From a checkpoint of a small image classifier.
Model: depths [4, 4, 4, 4], widths [256, 384, 576, 864].
Training: adamw at rate 0.0044, 8000 steps, batches of 256, held-out accuracy 99%.
Data: trained on capsule endoscopy frames (Kvasir-Capsule), 48.5 epochs.
Rows from block 11 of a small image classifier, named by matrix and row number. Rows with one number belong to one channel. Each number is 128 + 32 x the weight over its row's rms, rounded and kept within 0 to 255. All counts start at 0. Numbers have three digits each.
After each channel's rows are labels from the 100 images, of 14848, where the channel reaches its highest value: "patch colour" is the nearest of a few named colours to the mean colour under the peak. Only what is clearly more common there than usual is listed. The data: capsule endoscopy frames (Kvasir-Capsule). In brackets: how many of the 100.
# convs1: 3x3 conv (model.blocks.11.convs.1.weight, 144x144x3x3, each kernel summed), inputs 0-47
# convs2: expand pointwise conv (model.blocks.11.convs.2.weight, 576x144x1x1, transposed), outputs 0-44

convs1.111:101087099129107079088106146139140111150102064142100144113139140146076083141119130070134120135149079105143097126128120092145064122102116149139156
convs2.111:155155120141133161119112074129141126090159093139171134111121113139181137096153132108197100120125108085113138141095132113127090115101121
patch colour: grey (44)

convs1.32:124122140081190091146079107086104132135160190102113120074106088128090143065170160116126131152116136103124088114080081134109065177156175116175127
convs2.32:144072225152098173122170150115129106101119077189071159124144122161120121103134154151036107076128096168126096109177106156116110127151147
patch colour: grey (34)

convs1.88:143073160087108130113130132095174124109118083105173093114065126095141087115156112142078088115096075110170104058137115104092122130105096124162135
convs2.88:119071102029134086126141113078132123130134168112093148178041185129108091121097179118125179166127172155168136108085146128176164101167108
patch colour: black (31)

convs1.125:048162089182074115117139092145136146092112098153197108188187141116122083105120089102114150123103111165125147199126107158083140053101093159099123
convs2.125:137176132115158091209107069117118182130109150095157104201127110086128059103148103112173109084116094108107150181117164138141093150043131
patch colour: grey (25)

convs1.139:162157160109081108128142137138141131140152099070131157137101019155099099172089101095135138137084127109129165100045097110067118157063157107130133
convs2.139:106117114136122087084079094152202113108153121135116144148123142144158170150163100135127134138108148131130157168145093156120122140192134
patch colour: grey (56)

convs1.8:069129084113120093127141125117149154051120098094188056117152115057160059088163116106109114128080088129131122152138078145111113105122109133169110
convs2.8:095171181095148140193092154137089139092153159097156150185121150122200082109129129092118102136119074164072168139139123162127115150118091
patch colour: black (31)

convs1.71:089131119107098091074092143114131120167088092137097144086128139158040069110164135124144083115148094111117111122127103131131041111125113161146161
convs2.71:158137157147120160109121074095155112066133099137151128112149092128203175094213080107146166099109134027131148117086078120060104137130143
patch colour: grey (30)

convs1.27:111064106153156073107078161088113087127068111199151136108169139128091102158094145110144097146152091110179091145151103085142080120154124144161101
convs2.27:148160170111142163156158083102124111065184149166159118141163141149157138131147122091163118081132070064135155163136174095162079122092165
patch colour: grey (30)

convs1.51:123126139115147136158176097138011152051121157106115133138095057112154156131143137152065131105176164158174155109138134135157161080136134097105102
convs2.51:160131109121137102115148128096121109131139094150109144131011091145118137120148146165158102168092164136146137109067062118153100141147119
patch colour: orange (35)

convs1.47:143142108129158154154175130115056172050135149103138135141095051108176141116164137125052150087180159118167162112140157133182177106140125103115117
convs2.47:160126118146124081112163149128127075107151088146118149134025118150145152103156148196141094171086158116143124099075158118111052140144124
patch colour: pink (27)

convs1.97:120122093120097075086109142123126113115107064144098155098133142167058070121158122112116121126151075134139089126122112139137056111140112173156126
convs2.97:152181124151125195117120097126135117065180110141170125138144120139191150121183106114190129091150134102100181144115137088096114144092129
patch colour: grey (78)

convs1.54:052089125163105078098115138129111099121127067152089102133169126111102114157116109068120102125115105149168109148114099103129080074099097125103105
convs2.54:114200112146129111126133080104135092113218122142206133131105164130138137091131198130142109031134138129120173136074157104101107122136094
patch colour: grey (51)

convs1.134:151121171134147168092104104103130171148141169152129122128145095103147149105084168187129179114091163105147153137160076131100141186132162061139171
convs2.134:130086165158131119113146109131173084079109040131132154122144147136129123117127112109088181139095142075125131131122087124160056140195162
patch colour: grey (28)

convs1.52:108146103121095122088134111119098129135136077112073146122124132170049082061186094125133139124106088165112102138087100157131052107132106194160131
convs2.52:152141132157102179138128119140152134039188142136156139194152163118157123120183103094178108087165147129101220139120161106087129164097141
patch colour: grey (72)

convs1.115:068112114103096096160108152086075150168085109122113133081101163146108134115172088116120097119095081128155138113154076131081123125121088150167138
convs2.115:130140120094177122104130108063133168137107115119140119172165126091096116149191087090155130095079183101130146129066102130131109225079154
patch colour: grey (27)

convs1.6:102128170159144076098104105191124135090031124110090101125183112086127133156106088103128090108111133136064138153128128119134103093145136073061106
convs2.6:107149090097097131177141133176137107136207143131149151180093112121116071122083168119124113155098112125093117177128108163191085174151094
patch colour: black (39)

convs1.83:148121139137104104135107103132156127110095092123112060110155104064115073133132091127125090080069079151145112164138089161091113076126065090068161
convs2.83:120182167124124132177108164173135157131170134081161134150154142147162039157152101093194096130141122106145169152136098150166076166090112
patch colour: black (25)

convs1.82:130117022117198126097081131047119086112136117153106139088130108136088118112131149115152114140082128174101124132106124141150099082159107151168101
convs2.82:149114128191083150159111128183119120011160097106233134142139152122165111144134088080161143102156105111084164137203187127091101131139149
patch colour: grey (33); black (28)

convs1.28:087134204146162062138165150159091114107066104137124121137156129142088095141146071136072032127147109082116150139103104135113043139155142133139069
convs2.28:147181205105179125152149146050087118117141146151129143131062096089147120091131127156087182071156086127138176172083081133104159143122201
patch colour: orange (40)

convs1.45:195166118093116174101151100141160158123145109065159126108099173133126083028166148108107129112085123127089143113079130161138131185136120186163131
convs2.45:153135099120097136153142166182200154126128100148133126131139131152092120121108110151091135199081137145071139102169108154117136106167133
patch colour: pink (45)

convs1.124:113050253130063126157150144165082140087093094076110130153115121129128139165166128145070122108124131127130112086086113107137098121095099101128107
convs2.124:122136141084140109079164144079163039134158122150074107174105173116103155106069168148109136102123181150167096108064070124133117129134131
patch colour: pink (25)

convs1.58:139165169104122136099078100151181146139144120171143130077124148106062132140115123109145142166064132145102174135056082140133089130109107088101154
convs2.58:160078140192114122104162103131187078092121072179173128114167108139143165111153127126115156146124163112134103090144065171128132137183135
patch colour: grey (31)